Rows from block 8 of the encoder of a small image VAE, named by matrix and row number. Rows with one number belong to one neuron. Each number is 128 + 24 x the weight over its row's rms, rounded and kept within 0 to 255. All counts start at 0. Numbers have three digits each. After the name is the row's rms in percent of the matrix's.
After each neuron's rows are labels from the 100 images, of 14848, where the neuron reaches its highest value: "strongest on" is what is common among them. Only what is clearly more common there than usual is listed. The data: stained colorectal tissue patches (NCT-CRC-HE-100K). In brackets: how many of the 100, against the usual share in percent.
# fc1: MLP up (encoder.blocks.8.mlp.fc1.weight, 512x128), inputs 0-127
# fc2: MLP down (encoder.blocks.8.mlp.fc2.weight, 128x512, transposed), outputs 0-127

fc1.490 078:136162105091133094111122140136140140150130114116118125142127113095124170139148144172097189099140140155164141107189098095120107111128121136092113098125117131120150178137116132131141161164127131095113094117117109142114151205100169116111108090151130127123176127156130119140148154141118098169132087113091140114096114151129125112106107136099156168113155133173125122109122141107138120156103
fc2.490 074:142153123105131146116167138137121138134101123100058138118156132109120091124105165119120116157129140123169129150095105144145172116122122136168108141134147102147134141123142093131117152125178136146161151106121147109132170071110105171105170158091121179140118100089149121122125070149129101132111142157077149093148122130100132168147169106149110137134133101124132142146156112143113162111104
strongest on: tissue: tumour epithelium (55 vs 15); tissue: mucus (30 vs 9)

fc1.469 082:098177096110159133120140086123111132137120139122132120141140104103159144139166149162100147128169142145156129118151088088128097097146089147148120153138132089110113128142143100092128125170154151115158123092159112116115149145095150172157153121124157162128142084120107099100153102144092095128131135094081146142104126130132132166086131139133140147124101112139144105081143188130122134089102
fc2.469 066:151102126135129147115114173131126101141109145098133138113086144143115169121140143111148142137081113094112143136152123162125198140112137143090125111118090139101123164075123141128158142157117111124079099144104161161141123129138124110106096122055109074123137103148142117132132137111105122096110101127108167097144150137128136118182137111128112133153144113112106127185130078140129137169099
strongest on: tissue: mucus (61 vs 9)

fc1.330 128:124103160103135154110148145118162125136151119132116126182164125098148139167183119152114170110163132131170110123139108085124104110119133146158146120167139111128152135138132111136134185146166135112143124093155123122122112142112156172160150145141165165108134128085108096092114104114098082154134131120119149143179092112141145137109136183129118145139122108167133085135150155136129121150077
fc2.330 144:193121142144106128090126137133134113140122131154163114111101139126105153122122114130145107131072113126125141134134159178121172158105150116101106128125087180107120126107132189149146093147091099076113107146083141128154153110147129122143063120121116078095146121157162138139146126133145114126124060129118157130128116133136117133126079082121140127126134121120117141151121074121114113121151
strongest on: tissue: mucus (93 vs 9)

fc1.509 087:145146138106142093111106123156117135092119130088069120090119147125138125070160119079119164111159098128140135160143107148132124104141118116103088135091142132149158146117112093180110117132131130155127111120122159098114178123124159107146123093122157158176155114150101149153185128116167132123116125119109141138115128094141101182124098090128152145109166137112154116124128142139136174162132
fc2.509 091:136093114157131113111159157117112150126132116101068151156165123110191117153118127115073155167109137135137133134112097087144112102134073102130111100132130120149138155125093117112135113144142142124138113130126160095108125185136149135080133134064143149162100130108121124106124129124099126137125123149108073148125137136137109137126141178151150132093166143121132104144151111156151195126105
strongest on: tissue: debris (43 vs 11.1); tissue: smooth muscle (32 vs 13.4)

fc1.297 083:120151121143166142107128076148144140133149101141119125095115140096113094160171106116110166103151116112178160133159094127124133110134158089114140143135130116128158117162116120110111133135121125136133112101090132128134102172144142177150156139107158128128160108135090127118147102097137089127150111117116134106179094093158089102043124080133141153141086109105124136096142135116138132110148
fc2.297 066:173095147122125132079120162139133138161144129154131140159127150124201141119130132141147176158093071109151107169165099147133137134129114093109134111108123168110098154088109138161152132157142111101109127165144157186119129164108114159143111113076128102155118084120121149128136112176114097135121107109116130102157123101160138149160137138124143126151125124112090107149120100122113127151131
strongest on: tissue: debris (47 vs 11.1); tissue: smooth muscle (41 vs 13.4)

fc1.253 133:152167125114120112124117117154122118180107161121115116088120144104114115093158146100138163140138132127184094168149138177172144140112152114105125137107119151125078151100154128124119120149148104153110090105142156081145151148127086117145117077172127108140147095153147147157156106116117109146132107108105161119123133115112107166142150077078148125114138154143109135115131145105077139149145
fc2.253 157:125103127128138127088167147111116138124150118133115175155077132114161139148126137136111134153122146140132126129082098110078111077116116125153145113145132132150147123118078101147126121100137149084170124149147146141121072117107162136091144146074142128123087139084098119107099100111119116138125128137121082132122145158140187116136137161191087135113149121160115108147162087138111125130110
strongest on: tissue: smooth muscle (61 vs 13.4); tissue: debris (39 vs 11.1)

fc1.1 058:135126127124153136112110128157152167151183121144123140121160124107076127117165104115127162134148134132122116137122121139113116138111133164089113140150112076124129126146128170089157147161120120150107138081100088103106113099175150104124160107135175149112145134109138151116127134162170111087093126108090176113131109081122111125157127151090166103140132120148148123117089175125166098101129
fc2.1 051:139111154135102101093125113111105104142134141160134118130126098123130142147144143148135169149098155183138105119066113119113070117142101122120147115150123103141132111105140138113142160132094141086149102126128125130138120117110175160132127167125154160089149136138101139119111120131094109184120085151119091115125105164155204129133093168127128129075161135115132095156152105144144122159109
strongest on: tissue: smooth muscle (49 vs 13.4)

fc1.72 078:119136124152139103138167107144128102178158115128104128105136155117171113153143095117091135140143102123162139141161136074144093112150143116092123104112124106122136123134125101153128149126147135116159110104092083138130146206131172165142116116118146155122143148112125108139155106098100130129121108099086116114126119124123117137021102151113147117118113114124114099119144168134091125153142
fc2.72 060:151153126128132124141133149127125126127143113153083124130130165113091100106098100104097095124081072106138146141113132174140166175092104130129106104141140153144110160113124168129144134137130096188110142118121140146147173120170053110148092119082095136159100136155163126134141111127141100082105115160110111128131121121148078116152120115094128116119095127107139128157101112132138130109125
strongest on: tissue: tumour epithelium (37 vs 15)

fc1.378 140:109123136119119139131123073145160138153137156119141116150166106122149108131146137130081192126169128135170115140138098087106095112148162161151124150118123113132134114133152101133115147145188193125130129095157098127116113144089179173145154130145136191132140119098099132090130132118113107162156123112113147156144108110132160146111123148083117121121121133136129103080136168124148124111155
fc2.378 167:160131144139108134105123159140112130140127126139111138112114150088054135119124100128103104123071123113163142124114127169131163169103151125102102119126110135116130143098123162141146094142121105171097091114067123117158119119162131108159107116075089111124123103161160126143144135107145101125131084144081140117119118111140072096140105092139132138107124136107129136176133077150146157132142
strongest on: tissue: mucus (37 vs 9); tissue: adipose tissue (31 vs 10.2)

fc1.44 069:124174145079143112103106097100122142185144135099150112129133148086117131132142129135108144095155132166150156099129137113117129122120119158113121106093116100139142149139144112080137149172138121102107097083131094099138131103131146134140144153101130156082120101118121077112170156156132131110131144158090148132110123130101152157045129155138136126177158115143161119123143175115143140106125
fc2.44 055:138135154136089117116119143110109102149148139135131123138196126108073155108117119088153155144120135117126130105090144134106125117151047153113143094129157123110102109111123166108166159175114142142142120110117119129138178081155121149122131158095124128115144104143139133121150094132129097137124083166108171106091108156101133149131122120093090147189141129123115118143158109150123105136153
strongest on: tissue: tumour epithelium (33 vs 15)

fc1.61 114:127127106100147129136145107149138132103153131038120151130150102122070126148143122129074135119161128136124129156149120105133035107100077098121122142092149113141141118166130135157117100140149152134125109122151141068144131124162167113109125136116154140132149150089153139098143140130155119117118107155105109165098100133128127154118122116120162161088166145137123136100111132135160134130119
fc2.61 104:110147132126103123084150142143110110113119149082132123120158139097105100150130160108112167130132110155210132108119139152134130146117104119103115121134131111142102126106153108086138122204148110136107089090158150093118159108109122145132112128167135149140157155138135119141130133145137110154145096152058169098120102090101110160148092110105146164116114125108130131147130124120130162171104
strongest on: tissue: lymphocytes (81 vs 11.2)

fc1.74 051:124115171088142155092103137114107124142187122157129131114148163144095155097135157154117160108113115164127112165119118154119129140131104178147150100122170109127117109159148124130130143165108138103147136105121101134124144116145095168151149113116139138134175114151142153159159104162172128163158156119098187134122099113101106148119104099145098126151131130112112178095129157158111096166150
fc2.74 030:147127134115105100101124099099112125123107110142121130120073093064093169147135089153111136109134133098154144113108152092127119152112109122114165146105126162081124091096147149123167117155147146113154090125125109121098109113138149101097141103148131093095116088115101093127127147126100143145170096147076149078148162150139129143148104147153129123162147122156108103116106164128148148099110
strongest on: tissue: lymphocytes (66 vs 11.2)

fc1.329 076:110162126096162135099125150135115140150158147147137146176181097114128135119158150118136147159158123118163128122146122123115106110138113125139162131142125066119127138152128127100130122152146141105086084078145124140136102104150171101138171167095134162117158105113123107106124156137164103125167133137090101114124123149149149102164085111151146123183165108103111113168133169106162128130099
fc2.329 064:135135168120106122084148125164129118114133121150112137113137141126069114091135158101147167141127139117180120125067118169131144136113118158140133145123147136132111123095163127087156172167140118148106097142154127127149149111147106160157149133149109129142145104126157137152145105095145088137131088165061160120094079107118117113158133139142102137185133114130139160134143104111105156158107
strongest on: tissue: mucus (31 vs 9)

fc1.143 104:122196104108135110110164122119131127137118107088109111093101128111169141138134132157106168110148104108155138096165111114136094140125108115109120132114165122132145153110104114127134125148137134152139105063104116118125161166107158145132144110197118155150145111122136113125150127109127136131130133092124161124143118128131107171023132112109161153099110118123138148087142168122139155121108
fc2.143 102:196091135155133106104140164119128119125130155112094136152103165139167154127152127121125160140045092142123143155128141144154151134123133097112112092138105168142120142111115160148151127146136098102125125159134163141149132126130101127110069123065133120136103127131132129149146117161118110128118076144168112112156167125157113154152134148126118122128160146133144105155113081121118186150111
strongest on: tissue: smooth muscle (63 vs 13.4); tissue: debris (32 vs 11.1)

fc1.497 092:135151157098149131107097119149166145108135120139129096136187124105129111068153138115127168114170137115159117125147068144150110143157120136128098150109141118134107153130148116120112146180142154134079114087146144124114148155155150153153162159124142132134149108156104135130134118121142104150165090115074151149121097077135114165073103091133136136165130138124152152114135155118108163131114
fc2.497 048:150140110125122096121134101158149122115147120159148111153142122104169139132163119151162193135183091119196107138118082101098119122155128119150138107122098139138116121098100109116126137150163128120125096106125109162117088158147136162149120150109139124143110085130126151118128100123114081141147077096062140157111125116150117134131090118163125166155156114110129106122132139094128142095098
strongest on: tissue: smooth muscle (68 vs 13.4); tissue: debris (31 vs 11.1)

fc1.43 199:116174118091148131119123115129143100211118123121142106101123147110135111145163118135120155121157104114153149134163085118114102137156167134120140109144125135090147141119143105108139127152148133114139108079109076133128108166092182161165137105135134154118141058120114108128148112100106107151153124076098148128112104078115129141088123112119133136114117090131100107108141174139102129127132
fc2.43 231:207117131117135120121122150119128131153122139145126130123098158134120177114156123138140135159059100077146147155126119161149192154130177123110113101143083162116099139089112153162144114135141107123116114145106125201151118144118087122160107122087113108151112088155145130144144126115123092103115080107103135108133151100162103121140137120131124126142135108129120123147116098136103145135120
strongest on: tissue: smooth muscle (55 vs 13.4)

fc1.68 090:138159133093146159130109154144114102111137129115170094109136093104163086116145169131122165111169083101160118108168125146105126123140087109125158139116168097121162128155163115066125111140126135120084095080145129157148087111115172138156143125122161144100139124140145105137139094136144110148148101102105138115098102114117138119129112080148136133117113137115070100139126165105105115147108
fc2.68 094:169137156149168133065148139136143133112183129124127127154080121114144140127179189135148165130106105127166126101122151103147123131115108151104112122126139120133104113117129143115126146176126116119106088140184142169134118112120108158144131133150125106111141136125145137134137106107119112122122069160101155110124109124139147131208101162137113177163131112131119137144138091103122141178099
strongest on: tissue: smooth muscle (32 vs 13.4)

fc1.70 069:129118105116126097119116128132126109136114121101128142129135133123122170110172095151108120089139092139156144106145129130136113136101165081116100125093132167135173136097119145169127129137121111116129120128125104139151155145130161124154095128244154151139126108167129137132157162182099100168121088137098133128105142116142106155118097137128173148110117120169120121121099131128098115165102
fc2.70 061:112093100131111139091159133122123140098101135102094145121181110116119105123146171128145123133122150141146135124096112155151137103093132134165097113168122118142106128115096095099107125119191146168148143120146108067097165117102108117089106153173142123174097109100137139140127096131129109131123137148086141119170143125121113170079148103149137136084113100155109137108161120129139168108116
strongest on: tissue: lymphocytes (68 vs 11.2)

fc1.116 075:103144167102106148119131099128146118133146145106101121128186124131171113149158177148123144132135142116175116129127085076100112112139118137168137150153143118141128130132131091155108123124162159091133102095185154119103142122126120174142152147182159151155165118120140137095105091121103104160150134108109162118146104143135165155184147135114115145115111109132147106113163165125126105160140
fc2.116 107:149124098120130124109117152137120138121115132116147120113085137107098170142127133136133103119086135113132158127124158170145160172118141105092111129098083141114121140108139155105146078144099096139079117136085119119162142129114126085124087100106091044103105116162139129141148146110152139135136107097118119121085142135141083114146084100171140117136134129116154168154115092143138166110112
strongest on: tissue: adipose tissue (64 vs 10.2)

fc1.69 133:149157125118140145128100108177139114132098127098134109105146141130046102067117138093148147127147119124162114152143138163145143149108152147141098153132148147122101131101150151091122116147147106207105123114110120092126157107132125152155141129160129132136151100167155138144179134133132112120129112146100164105142107088112087153128127071099129142126092124147129157123127156142146146139164
fc2.69 159:105067126115107115096141146104112133134145130147149150162098128117194171138132123129130135135101162155119127139099105109092101085134128121141138112136104116134158129136081117142142138131119154053147129153138143136113078149128165122090133147081148108118103141099080110115107144118123129136136112120125086129120141174146185110130129180157132124111173125128121093149150079136115114118105
strongest on: tissue: smooth muscle (63 vs 13.4); tissue: debris (37 vs 11.1)

fc1.146 057:089145144112160156111124119135140118097137089168140095124181140123181094123135094162132133079147091132158119104178143161158139112133146132121134136119153124139112148146133109119150153128135166116102127096146142147099121113148130170135121152141166098150137155110092154131106083149112081141101083079132121104146091091168108144126139138131148134126152110082135147145143181142114137121109
fc2.146 044:125100130161190130098130140115151122129139117142131132122100114137168137141102112143128144156107091146158131147112162147123140115127071119096120151099108134104118160113140170124146137122120123106088099132103109138132143140109098083126099145079118092122140083171142138157130119152154114094136118136081076099144155113159096090131106093165112116197139127157111143119099114124131176132110
strongest on: tissue: adipose tissue (27 vs 10.2)

fc1.112 061:153178122120148119123074126118158128170170119101101127107160123085085122155173110143126137133116125113134154150163138156125137116113147144107151157107141127114109130133176144128109149172128128104092103092141120120136139169163178158135157152193138102136133106140115113144120112136123085119162097100097130111100119129155099165148107137108147113163099138093119095147101132119131105161093
fc2.112 041:103139140130088108107148108103162143117138124171123156164135099118115137165133133130159121163156142127115095112126123102107118122110127156116152108177108103147126096116116120088162115143170129133152142090112137140120136099098156143160144162198138169121114128101134135125113107092082145162131118184088154118196108151120133110141098122106149122087120146119103103147149079126109143133140
strongest on: tissue: smooth muscle (44 vs 13.4)

fc1.389 119:124112116139164128137123126136132143106143114100089136139174111134151122094117140092097132127146085112135129109155097098191127100157089073091124111099155130144144165142144113120137159138126100162087098112137122104132175201161159113117146135086141174163136086111096135130143100149139130111124123126114103117115133121112100138110145151108144120146159159132170128148128143156158158139097
fc2.389 109:112121099138168128118119145115118138105077111098080129133077131115212146108114137119112149094131134135200122135144102119158150107142122102136109126089158145132163156130122123145136114125090124126105106131126163159125123167091152140093111123020119107122151120125112132128134148130116120129130117092134134117113170124129136133103119108159132155176118127135142103130123134118132171127111
strongest on: tissue: lymphocytes (87 vs 11.2)

fc1.435 125:101149102094105147119119111110130135167135096123115135111185147096162132151151128123135157084162082165134169114145129116175133125168075110103125101107129120111146131127112109113139155146150131111138112088110105118161170177115169157133133136138149141124157091136119097143136112158134105098108104072100133107124114100127104176070108137110160141137117112117125142131104159140111150150098
fc2.435 093:170121106129140108105130144118136133131107127152077151132169125123189144099140112095151133169134089132128130126124137117186149135120105123123106112131116123146119143113109154130121142150141115125116104115098116113138150141147110121123101178115111133172139049170151113136146124151133103083123083156111091112158128120149094140081133116121161109199130103135151141138138119149133195114115
strongest on: tissue: tumour epithelium (40 vs 15)

fc1.67 070:110134087124160131142135124139092082103131092109142134131109089080110142133147139127117131144163082090152151124173121119110113137125138085103123134112146121135121131115134120089097106143116126132123076096159162129135111162120176140141118094151132130133159147092124129120114107113131114106128121084071101072088132127148147143122134101137153116092126123115055107101140180094115152146105
fc2.67 063:179121126129195147065148140117135137103150146115093132146075144126148114127136194142145176165129094132176120137124127132169146122098120156141140124159135107170100115120142115144128150152137111108110118148160151156134113141118076161147159125155111121139110151098119119121110100103134106131107064133117145126134136105128107168184112135130122156114122117138125148117145105098121172151113
strongest on: tissue: tumour epithelium (36 vs 15)

fc1.236 050:123119128149121155155139098136155142138124106104123135089157110127114117164112151119160118102173120164174153161131141121111127103095147165155109129162115102105151105098166179089156122142163153107116081112140152084155107116110110161170109133178106133123119151146128145129156101156128081114125110118111145109127101149108131112120094096096144171136093151088151158139130116097119155136097
fc2.236 034:115118113135107115092131126133125148097184095148151139140148135119161143125143145129128204116112141122175095112158165125088129105119139104094155126129132120121151122130106148083148147135097145077135115096125117130105125140100166108126090157206153122109146119129138143101091120163156154141134100142135136149112091178144146127160087108159155148110119139164110160121144136140141087124129
strongest on: tissue: lymphocytes (40 vs 11.2); tissue: smooth muscle (35 vs 13.4)

fc1.381 081:160121126133081138108103128147168136161106164146137153119128094142080149086143141126121129129138128106154152107105116112122109130123089112108112080119129155117108136124101176125139105144127122168088107150148137149127146139104115174155079107207117093151147101157157165147137117119108134133148073126119116136124137128161098120202084100097138114109129156144108131137127135131142144123139
fc2.381 076:124122114121129133084153127102120138118162111115111102150097142100186112190151153125098162163127126143192114131103112118107118111099171132168134141153127081133162138127124077129123150162130140098173108120149122138127103114124119156120180151101150166119127132065124099117122115125123058130136139161089136132136108098109156142109132169152139156107110125114133110140149119125124122121105
strongest on: tissue: debris (32 vs 11.1)

fc1.203 060:141132121142099080119106090169121149161150107099131104133158140145154122163124086105143148131123090091162155132147107120149098119156147131099095119093140087128117151120156139111137136160143153116109140127117140085108124174124179146188149115183124122152127097100116107129139134131151128110131144090122181129163100068149133163108118131133160123103109117079131156147109146148112138130129
fc2.203 038:127123146141128101134151166097115105144104139151116147145142131125139140161139096125091087195096134154150115124118080148096134141152091136113121124163109101102128107116102091101158132123157129073103135119138123091113084172159131135096143144130136176148130158150153139131103106108092154166145120160089086160140118157164081119147124132120151165089128125122097135133135113154154143109140
strongest on: tissue: debris (27 vs 11.1)

fc1.377 064:149107116133168158141123110153104104102123149124130095145148109139112108084125134154156138105143126108136147184154146104140096097150151112165122134100135163122106141104110143148099137162157150110144090149118143144110172111130141174116115087120101139153158109120152149110104140162138082150109094116130166114123153114101128168185115153146091128135116155144122168068127159086100116152126
fc2.377 054:110108108129137147091165138123107156152097123086113131143102130076133127174108152159111151151144128129224128090140126123128150120121107121123134145158111092129140143131121089111123116127122145150145075105138107130134098134119100124117145165099113068126094130108120110143138120108112104095140116150084089118131130142143122122089147095185164126124105125151148156145146121130132158097074
strongest on: tissue: lymphocytes (82 vs 11.2)

fc1.171 098:109125124112081126136134124127133126138112155062101126124145158124110112129130112137056149109172140127171155101108090100103083137149106149127116116123140131109150123120132116111142151168204126140124118077118112096126181146105182159134149114145131181113152125106140100129152100132119112130109112095099143115141107113099167170101135142090147125118148124145149123112127167136155120108127
fc2.171 100:182117137136081128121117145121113116137121142111115134121115151130078157139122109144122097149039142117118142146087136143166149183126148136111105102125060125110133130105115185146155121137115119127117118132086113122158141116145119105106073105091105091109121150158152131141149150119133114124118102179152162121112141147127130156152118127116123128113144112098133137145120049154117129124122
strongest on: tissue: adipose tissue (54 vs 10.2)

fc1.403 194:132145141111143132117118135114125117124178095099128142128138144086117177146168093164096151084146109155163134143164112118090090120144123105104134140120156130103177142153105141142141128145124119074130108100093163116153095136147169131148132113114176104093155123122104098119162128124129098114124113111113144132103101115147143155099072123167182160137175130139126094155101148131118129126103
fc2.403 300:171139147156102128081146137131135127124116138127080120120159137136101104091124139095126148142111098126139134141087123167150181143122115148133109121143141152139089140099131137124136157186175119154120137124146140119141188098122068160144120141132121156160141103131176134147139080141124079125121096159088153118173113100106101148133140114093120146150114117128119132136141084136112182150124
strongest on: tissue: mucus (58 vs 9)

fc1.11 057:158151158140088097131115085162120136148119153117149154127102105134164139114136079144123148106160140086160146161144092117174086141135162105117117117132095134093152123111142139139147159133158109151161143115100103086127138190147108151156109115136146113113136153105157132156130103133112114139129104092095171113123134106166087167109085128140104107099103130100115135083134108125162147110132
fc2.11 043:108134120173142101118137120112128164111096104139122116155119136132164163174123115135057173154099098138146128140118101101109139137146131138164092122165119107112123126104151139132143115101141150091164136116137121125128142162152163198135124157101143150172121143108103133123143122062091108170167138182111092134164120126129130121126137127140128127074127122109119089134120104138108130097149
strongest on: tissue: debris (43 vs 11.1); tissue: smooth muscle (33 vs 13.4)

fc1.505 052:120143169090152157116114115135169099150130147123123124096131160138107167170201116133105135096099141125155134104161095152142122118131088072105123141132106098107177114106104132147133157153122121107136133142112141148105154113165150144143118125123159111141127129156124141136159127148169102104103075139084132164099108150151161149122125099114165146131171120119160151169110115156159145129143
fc2.505 045:142147099126112116116129121160114133132124134159115152133159097107106127104091127115107117139158170142110094163071118144126146128115104144158090101116142138121081137116144117127125122102169128155194164110130122080081166118135109166111155127180105166157108147097150153097116110114110136106148156120108135114156083135139109156103125134089117144105090085119112135083138102148118107123148
strongest on: tissue: lymphocytes (87 vs 11.2)

fc1.475 159:149176128115067115115093115168115136140106115130125102081154112128109130087129125117138164109122094115150156137145130179123107149119130123074106157096105140135113126129171134128128131154136138136070120128151136130159134154120152124193133106168136131146162109152115126146161131132168120162117113098117164140065120103121102140146085073109129146121105163121143159132108148129102144151138
fc2.475 236:134088117157134120118184109126129149112128120136108137164145120137159141144106161135119113169104159127081108110053119059118128064124111145161123127162136107152132119128127099117114132110128155090152146151151115135093106133110147146091153171110124149156092142092110139102113094117108140135139129145142096132140139157128169109139149171149099128115140118148144135115166061129128143116107
strongest on: tissue: smooth muscle (63 vs 13.4); tissue: debris (37 vs 11.1)

fc1.174 139:145130110125190111117131132140122151125132101102105162114091140115185112116134161111124159131163101129166156154156106114149119105133103068129123110145153170157124159123099101139119116126146121149133095126170168127154130175121157156170145144125134133164136098119121116155136095113145120104141098096089093131162122095109086132089136097155146137126154147149136151145127176133144168131092
fc2.174 117:165130102132197124098141117143130141123135116113076136153114133100174113120140147122104195145155072098203132156152098151139135130132131103127118128127142140140112141131138125150105126144143138145103079137157153159148112180127121133145121118086135129157124123137135142125139105117134093109132079084052101133118119111146109119128124110148136141124131147130132132107141142115151198112105
strongest on: tissue: lymphocytes (65 vs 11.2)

fc1.443 061:157110155167126132138167138163156144106167088084133147135095146139160096185158137138134141158137107149157099139157115097186101155138158151127105112128123154169117136150150105165125104126110125138132148097165119122098108105107110136156138112105115118125139156155079098148145074097099148149154134164118098101164134098160159170130134117096118156158136142125114128124098114127129131131114
fc2.443 045:120142138126146109144124135130117113127075137142131145129097109130131136154107099156107158167132127121186131153154097151127127114112109083164097147134117157093159162083097109154126130160134114161129081142124099172103131226112135126107087131103125122146141104096144151118132134126134117126110082086080120133098117113113132120141101103128152114076079115156128124122140119124144130123107
strongest on: tissue: lymphocytes (78 vs 11.2)

fc1.383 085:165127140097157143100099136148148108133150133101149128116150126093051135090141115120115132128159142079163134148165060148116087153145162146127115150136162091125096156131124115120109123170159137106078085113121143108132103123139137148146129107140121150114170102168120160138151125106122103133149122117081162126104122097152105107131133095106121151138162123126140111123143176124163118144153
fc2.383 084:118114146132131113104115128133133150113101138138114125184094117149173165115127140149105147116119135113162099126137066112130151117137155120137114155103108147143101103132105121187104099125152162111106131136107130184109085091064141139100131121072115133143116129118109144100138131092105076164133120108140143150132160123139139137123139138168130136171147125153131075111161119100136183110105
strongest on: tissue: smooth muscle (71 vs 13.4)

fc1.332 063:152145129138162123084129146103141149134181137113131148146109096084146155146168100122109138133129075088173120144130122118123085114152107127124112126122143097099154115100107116109129107132150151128106089100105157134143042164137161120143120127098109118137160139083109121106114117108146098155108101099113142152104098144137141117173105117160157116093161154108091110138130155128096118151127
fc2.332 066:151145132124161113094153108159126137117122141137081111131120122107091056121107163129084145176138109109149113149108096163129146128116120126132131126152128130129088127108149109123142157136143123141125132123167154149138176098129092187162142125189133180142132131104158150120114096135112078112139105166074126106136103083129117124168127139121127173134117108115099139136154116138136162152116
strongest on: tissue: mucus (66 vs 9)

fc1.493 317:141132145114128138121103161130135118100132148125128133139137111111130107087160109065138154115143111113135099158146108171031115130098117102106128132125138125108138111129118149156129102120148129132020120102134186095118128109156156103119116118107160126126146126131128136138140133121181121125127105129119138122129122137155134129174116081116144128104162150129079073152111137129134121123154
fc2.493 346:148108156158125124110148078165164160097100117153090125161130092111110107116129130128084145139144134126146088134083118110112132102119111146143098165136135135192103092154151130165083106125159176135143117156147135117104114101121119154143144143110118158154119150123123163088140086090144087151140109151106113174145111149124127129139132117140107151101126146140131132072174098119125143106152
strongest on: tissue: normal colon mucosa (48 vs 8.8)

fc1.115 063:144173112097165132119106114110105154118170069137146124122149135081116146149169139137114149119130116104153115115174135146143127109115130103116125104088166074090125117117126133116147119149159163109106089127144103113137096154161188103132175112138138112110147091099111134122150144129134122122132085092123121165057100121118127162140096128104161134111108109107124111129099134116094130152110
fc2.115 053:118135140148138122118179119128147147142122153132090148110167132130126070091122172101161129133124119151163135083069118132106144103131069175131143112159172116184098138093143136110145129150155151174111115099162135132128145115143100157157150170172107166129131121101134117115100087115140134116153135141095132130126090109108127109165109144134090139156120123134113145148153128115132131140096
strongest on: tissue: tumour epithelium (37 vs 15)

fc1.491 171:115155105108107119143136090118141115157124118090102145118166144102131131157148107137112167092151113154160164098133123085155100122147096128118128094102146114106125122124114102121129125156203112139157105081094051090118158150126142146124133136189130164152149118120126108131126125133097113102132122119118129140132117118129128154050105164121154127127136098134148141092126145133170141133107
fc2.491 156:191107127124075105119144171114111114133119139128115128131147162138136161137133121104159116143038115148104142142110152148165151150109128109116109101128089139125128127103111205140160134129118100111113126143113137105158147130149112113106063135087110105125123105161161124145141136168116116121099112161156122109143154145150115169129129138117136113129137134113147128180119080151097150141112
strongest on: tissue: smooth muscle (51 vs 13.4)

fc1.54 098:176132135106127103134113140157120128138139117094107111104172149107088122086155154125099139162150127091128138174127071133178098124150125121112108105096130117122085167092159149122119147134132121150095122138146115116154135198152117135141152120117117148177138099154151147152152107121112117105133099107109144120111131088139109146191126119091128154102177154110167144122121137134146142162129
fc2.54 104:116142109119130121102146144133103135123164134087117149149123134066142146161156163136067158131143137116199150117128054099132105120147116129127132109128138067114144156137125092089148130164152122109115077106150120115121100160138148130100159122120138152123122148104118115134126117112112124150133123121072153117100136117126128104172120157140129174100164127125142101151142120126146176132089
strongest on: tissue: lymphocytes (53 vs 11.2); tissue: debris (32 vs 11.1)

fc1.441 185:166167135141154148109119149152106142124140082075097111094129137115061114167133134148103132130135104118138147151149133178167134167118139135101089150122133135130134128129144133110135137147131098172089129115093151109144118108142115136173141092131129135126140122124139112132164114103144106099119101108110147119121097102118048140136095070122172149129076142124134143162101140159117157143127
fc2.441 222:126112111149133136097156137105115112125159144125118154153104137129201177130118158129136155142094107137127134126112118091113112074127108113131155106137140114139147156109086100120132173153100138069139118146165143151134101170109175134087131132102137127148112123093124120127107120137117139124116105117123089125149156147135175105156154207141134125115158109135105082128128083145111148144091
strongest on: tissue: smooth muscle (75 vs 13.4)